config.yaml
model: "image classifier"
dataset: "microscope photos of single blood and bone marrow cells"
train_examples: 194171
image_size: 40
crop_scale_min: 1
horizontal_flip: true
color_jitter: 0.1
targets: ["cell type", "smear"]
num_classes: [17, 2]
arch: "swin"
norm: "layernorm"
norm_position: "pre"
activation: "gelu"
mlp_ratio: 4
head_dim: 16
fused_qkv: false
bias: "none"
qk_norm: true
layer_scale_init: 0.01
parallel_block: false
inner_norm: false
drop_path: 0.15
patch_size: [2, 2]
depths: [2, 4, 4]
widths: [48, 96, 192]
loss: "cross_entropy"
init: "trunc_normal_002"
residual_init: "none"
optimizer: "normuon"
muon_scale: "original"
lr: 0.022
momentum: 0.95
nesterov: true
orthogonalizer: "newton_schulz_5"
adamw_lr_other_params: 0.001
grad_clip: 1.0
cautious_weight_decay: true
steps: 6100
batch_size: 384
epochs: 12.1
lr_schedule: "poly"
final_lr_fraction: 0
warmup_steps: 300
weight_decay: 0.06
adamw_weight_decay_other_params: 0
Rows from block 4 of a small image classifier, named by matrix and row number. Rows with one number belong to one neuron. Each number is 128 + 24 x the weight over its row's rms, rounded and kept within 0 to 255. All counts start at 0. Numbers have three digits each. After the name is the row's rms in percent of the matrix's.
After each neuron's rows are labels from the 100 images, of 14848, where the neuron reaches its highest value: "responds to" is what is common among them. Only what is clearly more common there than usual is listed. The data: microscope photos of single blood and bone marrow cells. In brackets: how many of the 100, against the usual share in percent.
# fc1: MLP up (model.blocks.4.mlp.fc1.weight, 384x96), inputs 0-95
# fc2: MLP down (model.blocks.4.mlp.fc2.weight, 96x384, transposed), outputs 0-95

fc1.182 104:105155108113130082145119133133156142137103121083106113153092135116172140132126162115127127138136109096111165170081119160171189161148127099128134123131131177117091149156130084160124093138094119117136136150137140154082128100134132113133139132129093117117171126145112120114139099089179132127
fc2.182 087:171080088174080166139131133186158149140116114142130127114125091097119132127138119116104097121101141115150124128127102130081119125121133143147116087132144125171096094142136148155158135086117171132111124142084173133107160145139160122129141117098165179098133109124150103114115149113123140124
responds to: cell type: promyelocyte (25 vs 6.4)

fc1.365 109:101152118117120163106151136149116083083173109128106102111115141119131157118146105128156145167083152152135176128150106083104109149142072143158135163110108077112137153103097123155119116177126134106133133111124134161127141138143101124111137157134154141091098145108113152132130159181113131131
fc2.365 081:104114130134108097144080135097105175145125104122094163158159181114106109122099174127126088140149143104167107134128103158149122107152144136138120131155125160115145151182121129160135134125103112121124109098105139105099095126148213125149106137115151128099122108129154113139112092151124108126
responds to: cell type: blast (26 vs 6.1)

fc1.283 095:134142123103147114141132139112151080149131132195134146093114131152101134126179120163164116104147118134127111141144097139129133095098088163162147118098126123107136141097144098112102170143158119169144060106121116120135174124159107139079092133143135130089132170111118126130148108126106138128
fc2.283 103:109109120147102129132144088117127117150146094147121125119130137105077133087099123131124097088118141098158105075115147138098111150118122118143100133136165172145099148118127147157117185093125153101070143105115121160122110138129109112135144169122110118167125176187132104114139142117110101156
responds to: cell type: blast (29 vs 6.1)

fc1.1 107:156109134101120126126117186171148146130108124112147113135090157129156152134154126124148108105121087119103146098132132082071145101164143120105121133136095116094127124120160137114168148163108120106117130166132057131128126111180131087113105128146130150161108125150118156137137144144169158100
fc2.1 120:131114124130151124148137113105154126112175117126140133140113153121070174123157072116099140111101141139140151222159141157094116145157168135117117146121117131107165134157088153110080097104110119141146147102110105108164130145126134141115123112118142144131114104154126110147142125112084158132
responds to: cell type: promyelocyte (26 vs 6.4)

fc1.344 095:124128166109118115153119149186129135130138140154098141129121079127124162098123154151122118075107142159111103142154131115107129118121100105156127200114146103122139156080142113114157102117134117088097141151148112125107097114112116148080152112081146107115130169159117139158122143181142119115
fc2.344 105:130137136190187099127098128139146130171158118141114153107142103130180153171116132117115142157140093121134146100180151120126123148138165137149120111051128103102101101147129122148141115140138142134112106132074126097143133130146142138097099116118135148108100159127133142079145117104130136159
responds to: smear: peripheral blood (36 vs 16.2)

fc1.249 103:153109124166163091149144185113131174070111149165131148112131151163114139129123116150103088112097161121079187110175111100117097124119141114109139116114136115143146119119105128151158115129085126115126144130164135140110114107162106151107119142099130148088155097115117092153135156118112140130
fc2.249 085:144122140129149157112126154135097080131135137132122148091109130140106125142142202101133161167133170119164153090134108086122120109133101133131136131123135124136149135142110099126137147130153106086170096125111131107182188179131109176135118117115092131096118133092101131122122140158110102156
responds to: smear: peripheral blood (36 vs 16.2)

fc1.57 112:139137131132133139117135146081140164106103117112140100123157137123152122163138108141163139147133088083176156160142100098112127079173133140109103131133172146143093142090086128169127107150147125102113125114106140171081127188105116105131142115120135115104144077128156128103119123152147107124
fc2.57 106:099162109171120127137094157144130145085159144147159123097135161141105155129103139124100118141118151129129144091153115117145111153071126144150126115092144158088114134140112175160120132140130152168161132147115150121149126071118155139122104103086105124157143118131077183108115146104097144136
responds to: cell type: artefact (29 vs 9.8)

fc1.246 103:129098145132127139102147155109125123092146158120126112096089112144139126163136136105177133141124123122165147148147121180142125109119098152141124153191112132165113128093142087119099121098151120071122110121127102122131101146111046152136098127097172137143138115110133105150136121157171139130
fc2.246 096:094105126133109123145156122111089092097109087121150118118121123125146113158096098117125162153125169124133137115089172120193108145135107093137147108099090102125138137170130136139118122106114095164161165116132134149123126143153170129105163138151130121100106083128099127104115144198145115134
responds to: cell type: erythroblast (33 vs 14.3)

fc1.196 094:133145113137143163133158135121094129160123108136158110134120145106128139086124132131110143116162101128117113128122104156059131129089119136066109125106121118179156093112082146122126184147161114113108147128146175132111144103178139135170114124101133140107119116127130183155126111129087131160
fc2.196 101:170122156113139139125208122138139126145155107103132169126151157134165112152113123115097072071136154126149127122135140146169154081115117136126135131117130121130088122134147138067165135145139124147109098156121158116121126155118164129078165109124128109125075115136105124149104116118147114116
responds to: smear: peripheral blood (42 vs 16.2)

fc1.272 107:106106116167119125085150137163157163107121138101101135113139134148114176140145114147123146164129113110156147105146182158111131126151126114106128127152086124123114078120101103116121129154156119139115144157122145092126127133153143135095085178129049151106127126110155123097175098114120152122
fc2.272 099:145109149107115120130136118053144132113103150098062105146099095100126100128151123078133125143131096095123157163136106132135122090139121128144166151140132161144088126161120133143156174097121131116132110151112124122107154144113075114111109149130135135092096147106150139147158147145118183121
responds to: cell type: erythroblast (32 vs 14.3); cell type: eosinophil (30 vs 4.2)

fc1.172 098:106133173174139096154065133145162148133163139166133100107108110110164162113094159123121097137142114086152109123139138118149124123112112131132148120131114157161181185136129108149113093145134111094115129101099096106104143107129090136110130133141110125135149112066136136121156147137109161149
fc2.172 075:169109119116098166129104135159116129132079147118127147126144132102121054134129173121111169151097111130118107110087096153091112147134138148093125135094143170152089125111089112130107127125104124165118127122142129104150133085112142128152076105104154144127122097170133168142148132154144101133
responds to: smear: peripheral blood (41 vs 16.2)

fc1.151 091:151124163148128100120168138150113156143153117145125146161119160132128155094195164101139115094123134134125093115138132082126138138126127126156139088115114126111117135086162143130162094116183110126099106119118104105117113115125090135094092170095099133166115131114160158160132100149112085114
fc2.151 104:108126134088161204123116122123132128126152125147115115122118098107133120156118131129096156139114137112147120181128120117139145144119065137136089135106099115120123163110122150134088153127116169113118150114097121113133167136162140105182132077156172121146153168178163128101136159116122127112
responds to: cell type: artefact (39 vs 9.8)

fc1.152 105:135133130115101143147119133128075149161138142108145112123130141149133136138123164122102123120164130112125126103088122128149161071097138183108089140146155113114099150104130126101146173095149155052101118106164107106131096141093126138123136162123116148132130142152164118116186148154107109147
fc2.152 084:112154130123134120162123120149121148134122156122095111134140154151064098169087122127160117138123125142114093086196157118129156117142121117131112170125129085148110142108094128148060163112138138098136147092103121085125103131119160122124126166141143120111136142090157128145104140132154159094
responds to: cell type: erythroblast (69 vs 14.3)

fc1.214 093:116134133141159123127127094138125085143112102152117158132131101100113099120135119129091134157130155137122119137144125129125131097126135137131123132110112135126076105156138144100133134135168129152124071138088135153139123148130071120154123177112155134136121082125162124164234100100159132148
fc2.214 070:140103119114122108104144100115113125151141157113148096120131145138118151112077130164122111112151127092147156152144149121180105144169155087143131121132092068121165146141119118114140105140121131133113139169147124203133105113107121153098101141135095130077139083187114139125149107115120130136
responds to: cell type: eosinophil (85 vs 4.2)

fc1.226 086:099150117144159092105136126135140127142113129097128133182095126094148114127116113130146132116118099138092079098143145133152104141126144114138136092125119147142098173103107117123189121130142181122165113169109117172139147116175199095083141123147135133105115125123110133132156130085130121110
fc2.226 085:084125103130138155075115085153108157136111137094133106135169079102120138123150104093115130137129136125160127115141134139095113110149107139139138132125067118173145128094086147100113162115144086130134126118113141139099101165122118161147139176120119136129117096063123126108106115170125126162
responds to: cell type: artefact (32 vs 9.8)

fc1.160 108:146084115170127149137071132138116101154098101169130094170116176049123109151074142119128121112147137136095135142117117114120122097146149177120082153128110107154123113119137124165164139118123145136138167152131134113163133104132160145135104164131137124107132082129146144130127108123133109135
fc2.160 110:129128093109161128163144158115131120121144146123118114130113132122178143148141153115167142150138158122124121114182173099126090133133174133148094136137156125107115103118128128078144112139114118120117139132154163117136120093144149138123133099060180083145080126129147127133127137187184141125
responds to: cell type: artefact (50 vs 9.8)

fc1.147 116:075134134156134108157101114128164125155101124130090136101112115135148174119095097125119163127104108099141115134145123142123143118102120128103092167126123193129124141118136182141146158113148170168099112106115151094123115164107092145098143118102102103136142125138115134131190122181116144129
fc2.147 104:129156103124121145049112138151153122079096191126151115146097117145169152083115152161122101108115114128146119112188149144100117122113134115151163159116138141146127135142157136135110125113094153131090123137160098136172134100101095100118108119115094139102151122121103114127156121164123121128
responds to: cell type: segmented neutrophil (53 vs 20)

fc1.169 095:153127138086150136103120135092113126117169079136154088130135110089115155154110116148089110152086120080150085144158130117129114135133108120137126124148105108159151106118148128140156161127135145118173119104154129137173102117124077104141115156157158157126129146102172132163171113109132108087
fc2.169 095:129111131102149096107124106124088164155134157125112158123125130105129097120145144130082136120109121105148124134132141126140131108128111101142090176150115136188127120151127181102110124155131175153121086122149121122147090108133128124102132181209130143130115128113150154147128164133159156078
responds to: cell type: blast (30 vs 6.1)

fc1.82 105:078127131136136129134123107131142122171144133120137106135152148134121130127087167113050206100169167152147144126137134167082140145110089147079109123126105131133147129149091156168131116085106131124118130113126162133102137094149132150129130117144116141132170139120115102107098146117109130113
fc2.82 103:105109102128153132155150084139129134149164136093098149102178132120151150110124114114091164110145093149140114131128123149142123154130131160106107155147090128133161107121126130131124133164146088144105113110114124138064100110140129094165155083117108108115101087200105141142137084133125111110
responds to: cell type: band neutrophil (26 vs 5.6)

fc1.315 099:121123112102114119113106148177108156115120080102109130115121105109121118161138093176129168100098126120160122064123116127181161098137104151123138128147142107149133147108166087104154139150135086107135138155172122094165107161132118125090129157145113145130147125127126159122144183130137105123
fc2.315 089:094125132129177115121102167130099095136135107171125159136101095119149140159108111151150116126165140119128066180131151142119130126100086134151113142107116167147161156185141129135118119142122137117122096144129118130120072120137157136156121094153161120141116104163135164170171118137118139103
responds to: cell type: erythroblast (45 vs 14.3)

fc1.265 095:162127088146142129159133147153149168113128128144079112103131163114120181144155171138121095160127097147122116155129155092108151143173135125083159112143110113099103129112143097104158113112090123118138118124119151132166122165073101105128122130127134110088112154108120100116145147104129079160
fc2.265 127:150132149149134123115190110146101123126125135147114164107129087123104113128139126091079113099137154134129184130111177095135119145155155118124100175142127082118111111141104164104151166116119113138142127136094122145118094143124149122116113128112151099113060112146182147112094143121131153159
responds to: cell type: promyelocyte (48 vs 6.4)

fc1.366 100:091135160123116131134115090144119111106156169113155146113140108125147080173149121135155125120116146132157130147105121143093119138136142131185138130121112084157087105123131103166120131063147136128121133154165092124111121198151095151111089130106133123124161138153124117174137135112100117094
fc2.366 085:082165143121132116099137142132080112117117102106093128103128139140136127138146140139142136131146128123135101161115107098145120115131062116150116122079125122116162102154183085167122160141143117174105126103177162136090101160126133135098171123137123113089147086139111129129115121106165145161
responds to: cell type: erythroblast (60 vs 14.3)

fc1.358 094:103129126124150124124151152122156135091106091144116134139144092130139075132148141110175106156106097121165127133114123070167152102111091111141108120107133124131160082173152148140154153153142124142087158107178119158103085153130110136148092164085131133128148113131103145130118149135104108149
fc2.358 108:141125139132096121122120122158108115156081108094086096137153173136076113168141116149099130103167132132100120132108087145125138095102117145139150121129147153116163129109119111135081124156112096183161112157125083096114176145106171118122104125132141121117125190108132120125139103108127142130
responds to: cell type: erythroblast (53 vs 14.3)

fc1.203 096:127126145114114078118166150132131144157130095105125112129117151156153112158164151130111121105192121072095132143161107116153144118111129150157130124156085146145122155153103150141132102106172144142129104138147103108121127098131105119121086126110090151077148106076142155105114157130153093154
fc2.203 099:125111093143129169141089182145172126188128133128132127127101114116142110067158161123104141114138136141111096161131146164101112140117132138150136100133125151130076134146109127146102123168115162141113113100108127094103143135077132106135171108145115136151137099129135117186145161165105131135
responds to: smear: peripheral blood (37 vs 16.2)

fc1.303 093:130143128138131145181149130117155126111138126148124103155148113066143155108091142169106118125064155120143094072129145115149113184125094128147131122143139152144112154095094146130116155135142116104167128112126128140138137100129169083102168154149126104097132122118132090139140111180121105128
fc2.303 080:100129132118097140133126150127091142173095136126099152163172144122115140066127086152128141126169173157114121162120127142150131119131128089156158121125117059122125133096114161128074121156117101135135149128131181117125083125140136117142121115154100099101112105149121134080114109140158141123
responds to: cell type: plasma cell (42 vs 3.6); cell type: artefact (25 vs 9.8)

fc1.251 101:165171126135181137117118140112147122121128128144142081115163095125124096161127141145104125119119089106131094113129140140123128172117070167099119163167121102106089166140186102132153187146126115101149131128130109128085115142143149151142115125079131101123121098133107160118115126132151116147
fc2.251 107:103132157126099135109113160076131144176118134055097135141098131148143072177128142139127086122102082115121162132094131124154091109107122179168133122133107123130152161161113146132109133134116135118143136112103108099155153129147148109126141129173153117146156161143151156134153127156122121139
responds to: cell type: lymphocyte (38 vs 15.2)

fc1.47 094:094134172159157128119112156122128130127135097099167094114138130158150152149150142098102104134120153136131139148142149116174126124123068139144140176107114098172068122120105084160124118112142114112126095079158112113142127181143120092171105111165137150119113132117101135151127127112115113112
fc2.47 083:099084172121073085087140136127085123149133140106159124085117168132138117111116125152146110164090129151142123138121109130143163145126103073186103161144133089139143137139168129164119106152130106140143112140131144161120104136134113064128132147121133106159120132125101106140103114145123165135
responds to: cell type: erythroblast (41 vs 14.3)

fc1.325 099:148129104110102151114162145133112073114142109132113166139106136092167115103164117136167178102127132132077142119106136146093173081128124148114097113136145109132134124130159106133141145086127145121149169151125136144057136110150108123139137099148117125137107160121083138152159134153104103163
fc2.325 098:145094131141125096148179100100121106088137118177124143128130094134091128128086142132124121072150169152188085109097122134114116170154098106136121143131146065124104139133115145099156106135157102147122105092127115131130119172136136128099144153118121135119113133120133116112124107096162173115
responds to: cell type: proerythroblast (34 vs 1.5)

fc1.320 108:126100152135105099093158091120108076123136173123159107112135096143154107143165138076097134150151150169138099156124111112112119127110120156117101116114134166126139081124128114124133079150190171102155108110116128139103150154116173141155139103140149124144131149149113124089160114129111111120
fc2.320 117:093148137163155079113114137089071128114133117135083141123125116126158178140144115117132139120109117100136076133150152163090145124131150171157140144110135125114155118152119162152156100102094074128110146130132172124146092128149120114130132122121153137160134079122073143162133103133142116147
responds to: cell type: segmented neutrophil (64 vs 20); smear: peripheral blood (39 vs 16.2)

fc1.90 083:077066147082150187137149139130118117119139146136146124109148184139125143132111126085110090138105130136122106126127141112156138142162107110153102153120128137130138151131129135124112122145139134163133119119113163112097106062179108181079105122150154136128130109136123158096109143114104160101
fc2.90 083:135107080143158073139111126159117112148147111128143117118142129110127151124136160163147119127096114133125135108134106105136149113145135153096108088107127175199130131163132115114146088074108138119148121142104120158107131147154128142131104169155133116147098135163141082120126185104168138169
responds to: cell type: lymphocyte (34 vs 15.2)

fc1.102 097:128155143141133114127139115116151095148136095175131117135147162098147118114174133103140097085079119124143094087074132117120110196139136132133114153128127128153159165130141097116108147095131116128107114139128134147086177146123117107151176149157108093148155107105161099131106127121143093117
fc2.102 092:142117109116133103117151114137114093155143185111086124125153120122124110128153124161146181178146119095101107134144123152147145148159113111126136152113159113119156105115098183140099124148165116126129119154164132078140128109087137105151140111184077130110142148175120170125134100122140131138
responds to: cell type: artefact (34 vs 9.8); cell type: blast (25 vs 6.1)

fc1.277 103:143123125116115122089141113105132127157131150119119093103096145170166104103148117108177128077100156110128143127139139098126143143148107074113095140144082130129126180147103113142179109161094115149115171128141137119129141115133161135148082159154151144126129146132102096142132151133162127071
fc2.277 089:138161148153161153121141124124154117151128100076114112125132171073102148115126137122125125114152147117175089139140160172129125130118165078121113115090092138114187127132078143079127112113143193143123120101145158156112142102141136113126155122134136136138103113129129144123095121129174119137
responds to: cell type: lymphocyte (41 vs 15.2)

fc1.281 109:160106125095105180138124125118130132104132101126149129171146132123120126146094107109127133085138125121139118127122162160116151142133098112156127123155114169102147130104119138185164155124143125136186122050104139122100117074183130131135141147127101098118158116120153100125111097090119142150
fc2.281 103:115100115137132119128139146117085143135111102120157161142134132141115138101155123135143164101117140119130145104139135110133149130120122222109122169125151116172153150151139142125040120134135113177113109144133164126128090132093147112113129136104139105127093143142125110181134129111113113074
responds to: cell type: segmented neutrophil (54 vs 20); smear: peripheral blood (37 vs 16.2)

fc1.298 090:118162085132140133126144134114117124210117122132103122102115138131118099177147125131129152138080143119124138124159158105092138124137070123139152137096163149117090181118100142125136131133135133165127129187142148131156092122143129129113124147146082094115119112128101167121101153104140142080
fc2.298 083:108167129138102112125140110130125112066124102146142135105160064113157120149096129119092101107117136186172109137105136169148161133140183156134172099101099113135122116127120162133104126103111152139146122107131123132165106118102146125144143105148141090137105110106115140114128096167152139169
responds to: cell type: artefact (67 vs 9.8)

fc1.62 103:106148090142152116091117129088104121140122150099132123117129158139139130092136120137127159144094100113113113140177117143166154108162110102124112112120098131134102111121152166123181139172138127083151086140122139137131113140131104129111096155167097179113133114133165136116210116104137152123
fc2.62 090:122132129110138122108144135133098110144114151104120124140086098156127120058126117150103158164183122113155129119128135120118141159141155073118137141157115079179154145137102117128142162147186117084100088156136112143146116134130141153103091096145096125108124113122170171126123111133137137149
responds to: cell type: eosinophil (79 vs 4.2)

fc1.44 094:113122140116174097151167092123142107126124124111131165133145170118116148135124142191128166101126094121140161102124149085151159111143128122090150098159099165128110101110141161149111114090120135129135106096114139142164150100135119131141180107092123118084096094108122114118155166111148096122
fc2.44 100:147134162154129119108135152130094103145118100161143145163120176137162123123139155084157093136115133102129166168145192131146157138147123163114094147157093106101162131111092145110139130115161169169127088152118149111125140113142139089107121115161136119131121122109136113145076105124100157147
responds to: cell type: blast (25 vs 6.1)

fc1.342 111:100106166154134142100132137176166111098118158117121106116123117127150137104067100176109126147161147147096102115148089154158128172123139118163091139142116145140138161152111098133155113092124138095150092155138116146098154129114102132119165072111104109103107139114119134156154088133116122135
fc2.342 092:143150124122132109159115151131138133155129182112112094169154120100110114126122112102099151084126112108171112134112106133126112132098100153169155108137127145088132097130141150135135154160145115137121140139095139125149137154120133117147072150113128132044103177141089096119126142089148087116
responds to: smear: peripheral blood (46 vs 16.2); cell type: eosinophil (43 vs 4.2)

fc1.99 094:109161129158147120148101110161142118115116138122091100108134078157134104203140130102128140099110150132155136121154138080084118117153098158126160128136135116120101138106103156156138123089129139099145185143145099144124180122063141114151131097136143131159138107152112102130134151119116114132
fc2.99 096:123137111158074104112112098129107120138120125120158162123105140125155127081090087117136089108075133141102145129118171119138140150116133149136107140168147103173151135161167104145108151137120121074117147147126119133129120132120124143132093159171107128171165138099140134091126079152172128112
responds to: cell type: segmented neutrophil (52 vs 20)

fc1.256 096:134174114121124167136133130151088150117135093136131106149127114125124139104098146158137154129137107086180125102121141139135115154160117105146155128127166159152120088115120177052150131103120111147150131113137147170163146102060143120118113136120103119137142104145074106137097119118102124147
fc2.256 098:131118125141099116149144106133147126182126156174110090175109121123124124091119119106128074108137116108153092135143117159082162129126141077107127128136096102132123143160123096125124101139189156072108186151136126143131141151126099123156114125122104109140166143115140132146119099112087138110
responds to: cell type: plasma cell (29 vs 3.6)

fc1.204 098:120134108144111120115148123128098140087138108127093068166120137126109127130123140134109144146148117131119098130166165106131088119169134138182080128157140145151121079112131169132094150112132166102147107137090056166120125107146127124135110154143115096144127131143144157131146131117136096184
fc2.204 068:101126132137127109168150141136149153147097108096127096108111113117155127108134102124148113165209127092099140065137117162110128146137145143122164148157130110124103161134087166078107145095097165093143148152110142140116156139139116161097172155157137130110115123147117147135132119117108141132
responds to: cell type: artefact (57 vs 9.8); cell type: eosinophil (25 vs 4.2)

fc1.201 103:134113112118163133125126157127181106106136109107111130112153123107130143155119154135102182117122138142110123105136157098108168118138086176133097113147152121132172151148156119127100128132143120145129135119048150136137127084113104144138197148119146146150115115098114141133131116125105064096
fc2.201 127:155136096133094138133119127119088073107092123138123121115135137148131097131131148112137074119124127159135092159133113118137134169141121101120114124138102090172155121118110131154134126151119146141119093157099135143121184112130171128131116105154142134183107126105194107151093138153124188161
responds to: cell type: blast (36 vs 6.1)

fc1.162 096:152152142130097129152118129114178102145151117133124127096133127119130155082125178087170166120124142161139165133113113145145123113075092149106111153120163120120108138139093121163079169124151121105109153084120148159067173136133111090121138125140122153130126120149107130124106141116161105106
fc2.162 102:097157152124141121137164122147122129150152126133121129137111121112097094104132156140105178104123168133134114096096141113136133152121165097117086131141102137105102106152153102174143126153148069096094098140107105119109126124090138177158149192130084137128121105097130093132137114125132167149
responds to: cell type: lymphocyte (37 vs 15.2); cell type: erythroblast (35 vs 14.3)

fc1.191 095:144118116127113167140144131134102092137123094152176104110121157111110084132099170127163072125095124135101101145162159141155149110150157134145121149175117134116119109116151110119151171119159140105146073122097129158150113079138138135137117151089145113142150094116106137128088131126163095148
fc2.191 089:129124119126106141099080100107127094092165075147150124095131160117143152117093126128155100142109119109151127140191132109128138132131078111154144106126134123130149139173141152156100155058106125126144141128095140104144070113159114103104133098143130135128128118159139130100156141170143133100
responds to: cell type: proerythroblast (37 vs 1.5)

fc1.104 093:158133130166107123140129144157121104106118105140153122103115123138164130098151108118148119107156124117145112167107140169121120140130119088135152151106142138150154132140126125084150089143139148128122142092192099123112138117070088143125041140174107155122145129140121129185119106109110124114
fc2.104 089:160113111114099188158149143140110127137104087175148126176122168149120110144114107139156107139137094116082111149108078132152113118135094122157130092159102103119129139124133162104125128175133129073101129138165118091136115129122132122145101114162143090167142120094161145109129108139114149146
responds to: cell type: lymphocyte (38 vs 15.2)

fc1.309 096:131129147105117158154104115158093115115196096123128116116147138111147141141153118153160157103108110152107146105155105085116101131136082107148133116125095127135110168138153093079144132134133141121107120148134124121175102099141143127094144146113177134111125087155090152124135158132084161175
fc2.309 105:112122137141085125144094103128168148125139121127125144173127133141138189130122118125114073119147129139132134152132131168123178139116104158146074116123099150106106094154118111125105185109126130156126119125114132156138168166157141133185140091147137134114104109126101081157090142103100104145
responds to: smear: peripheral blood (72 vs 16.2); cell type: lymphocyte (47 vs 15.2)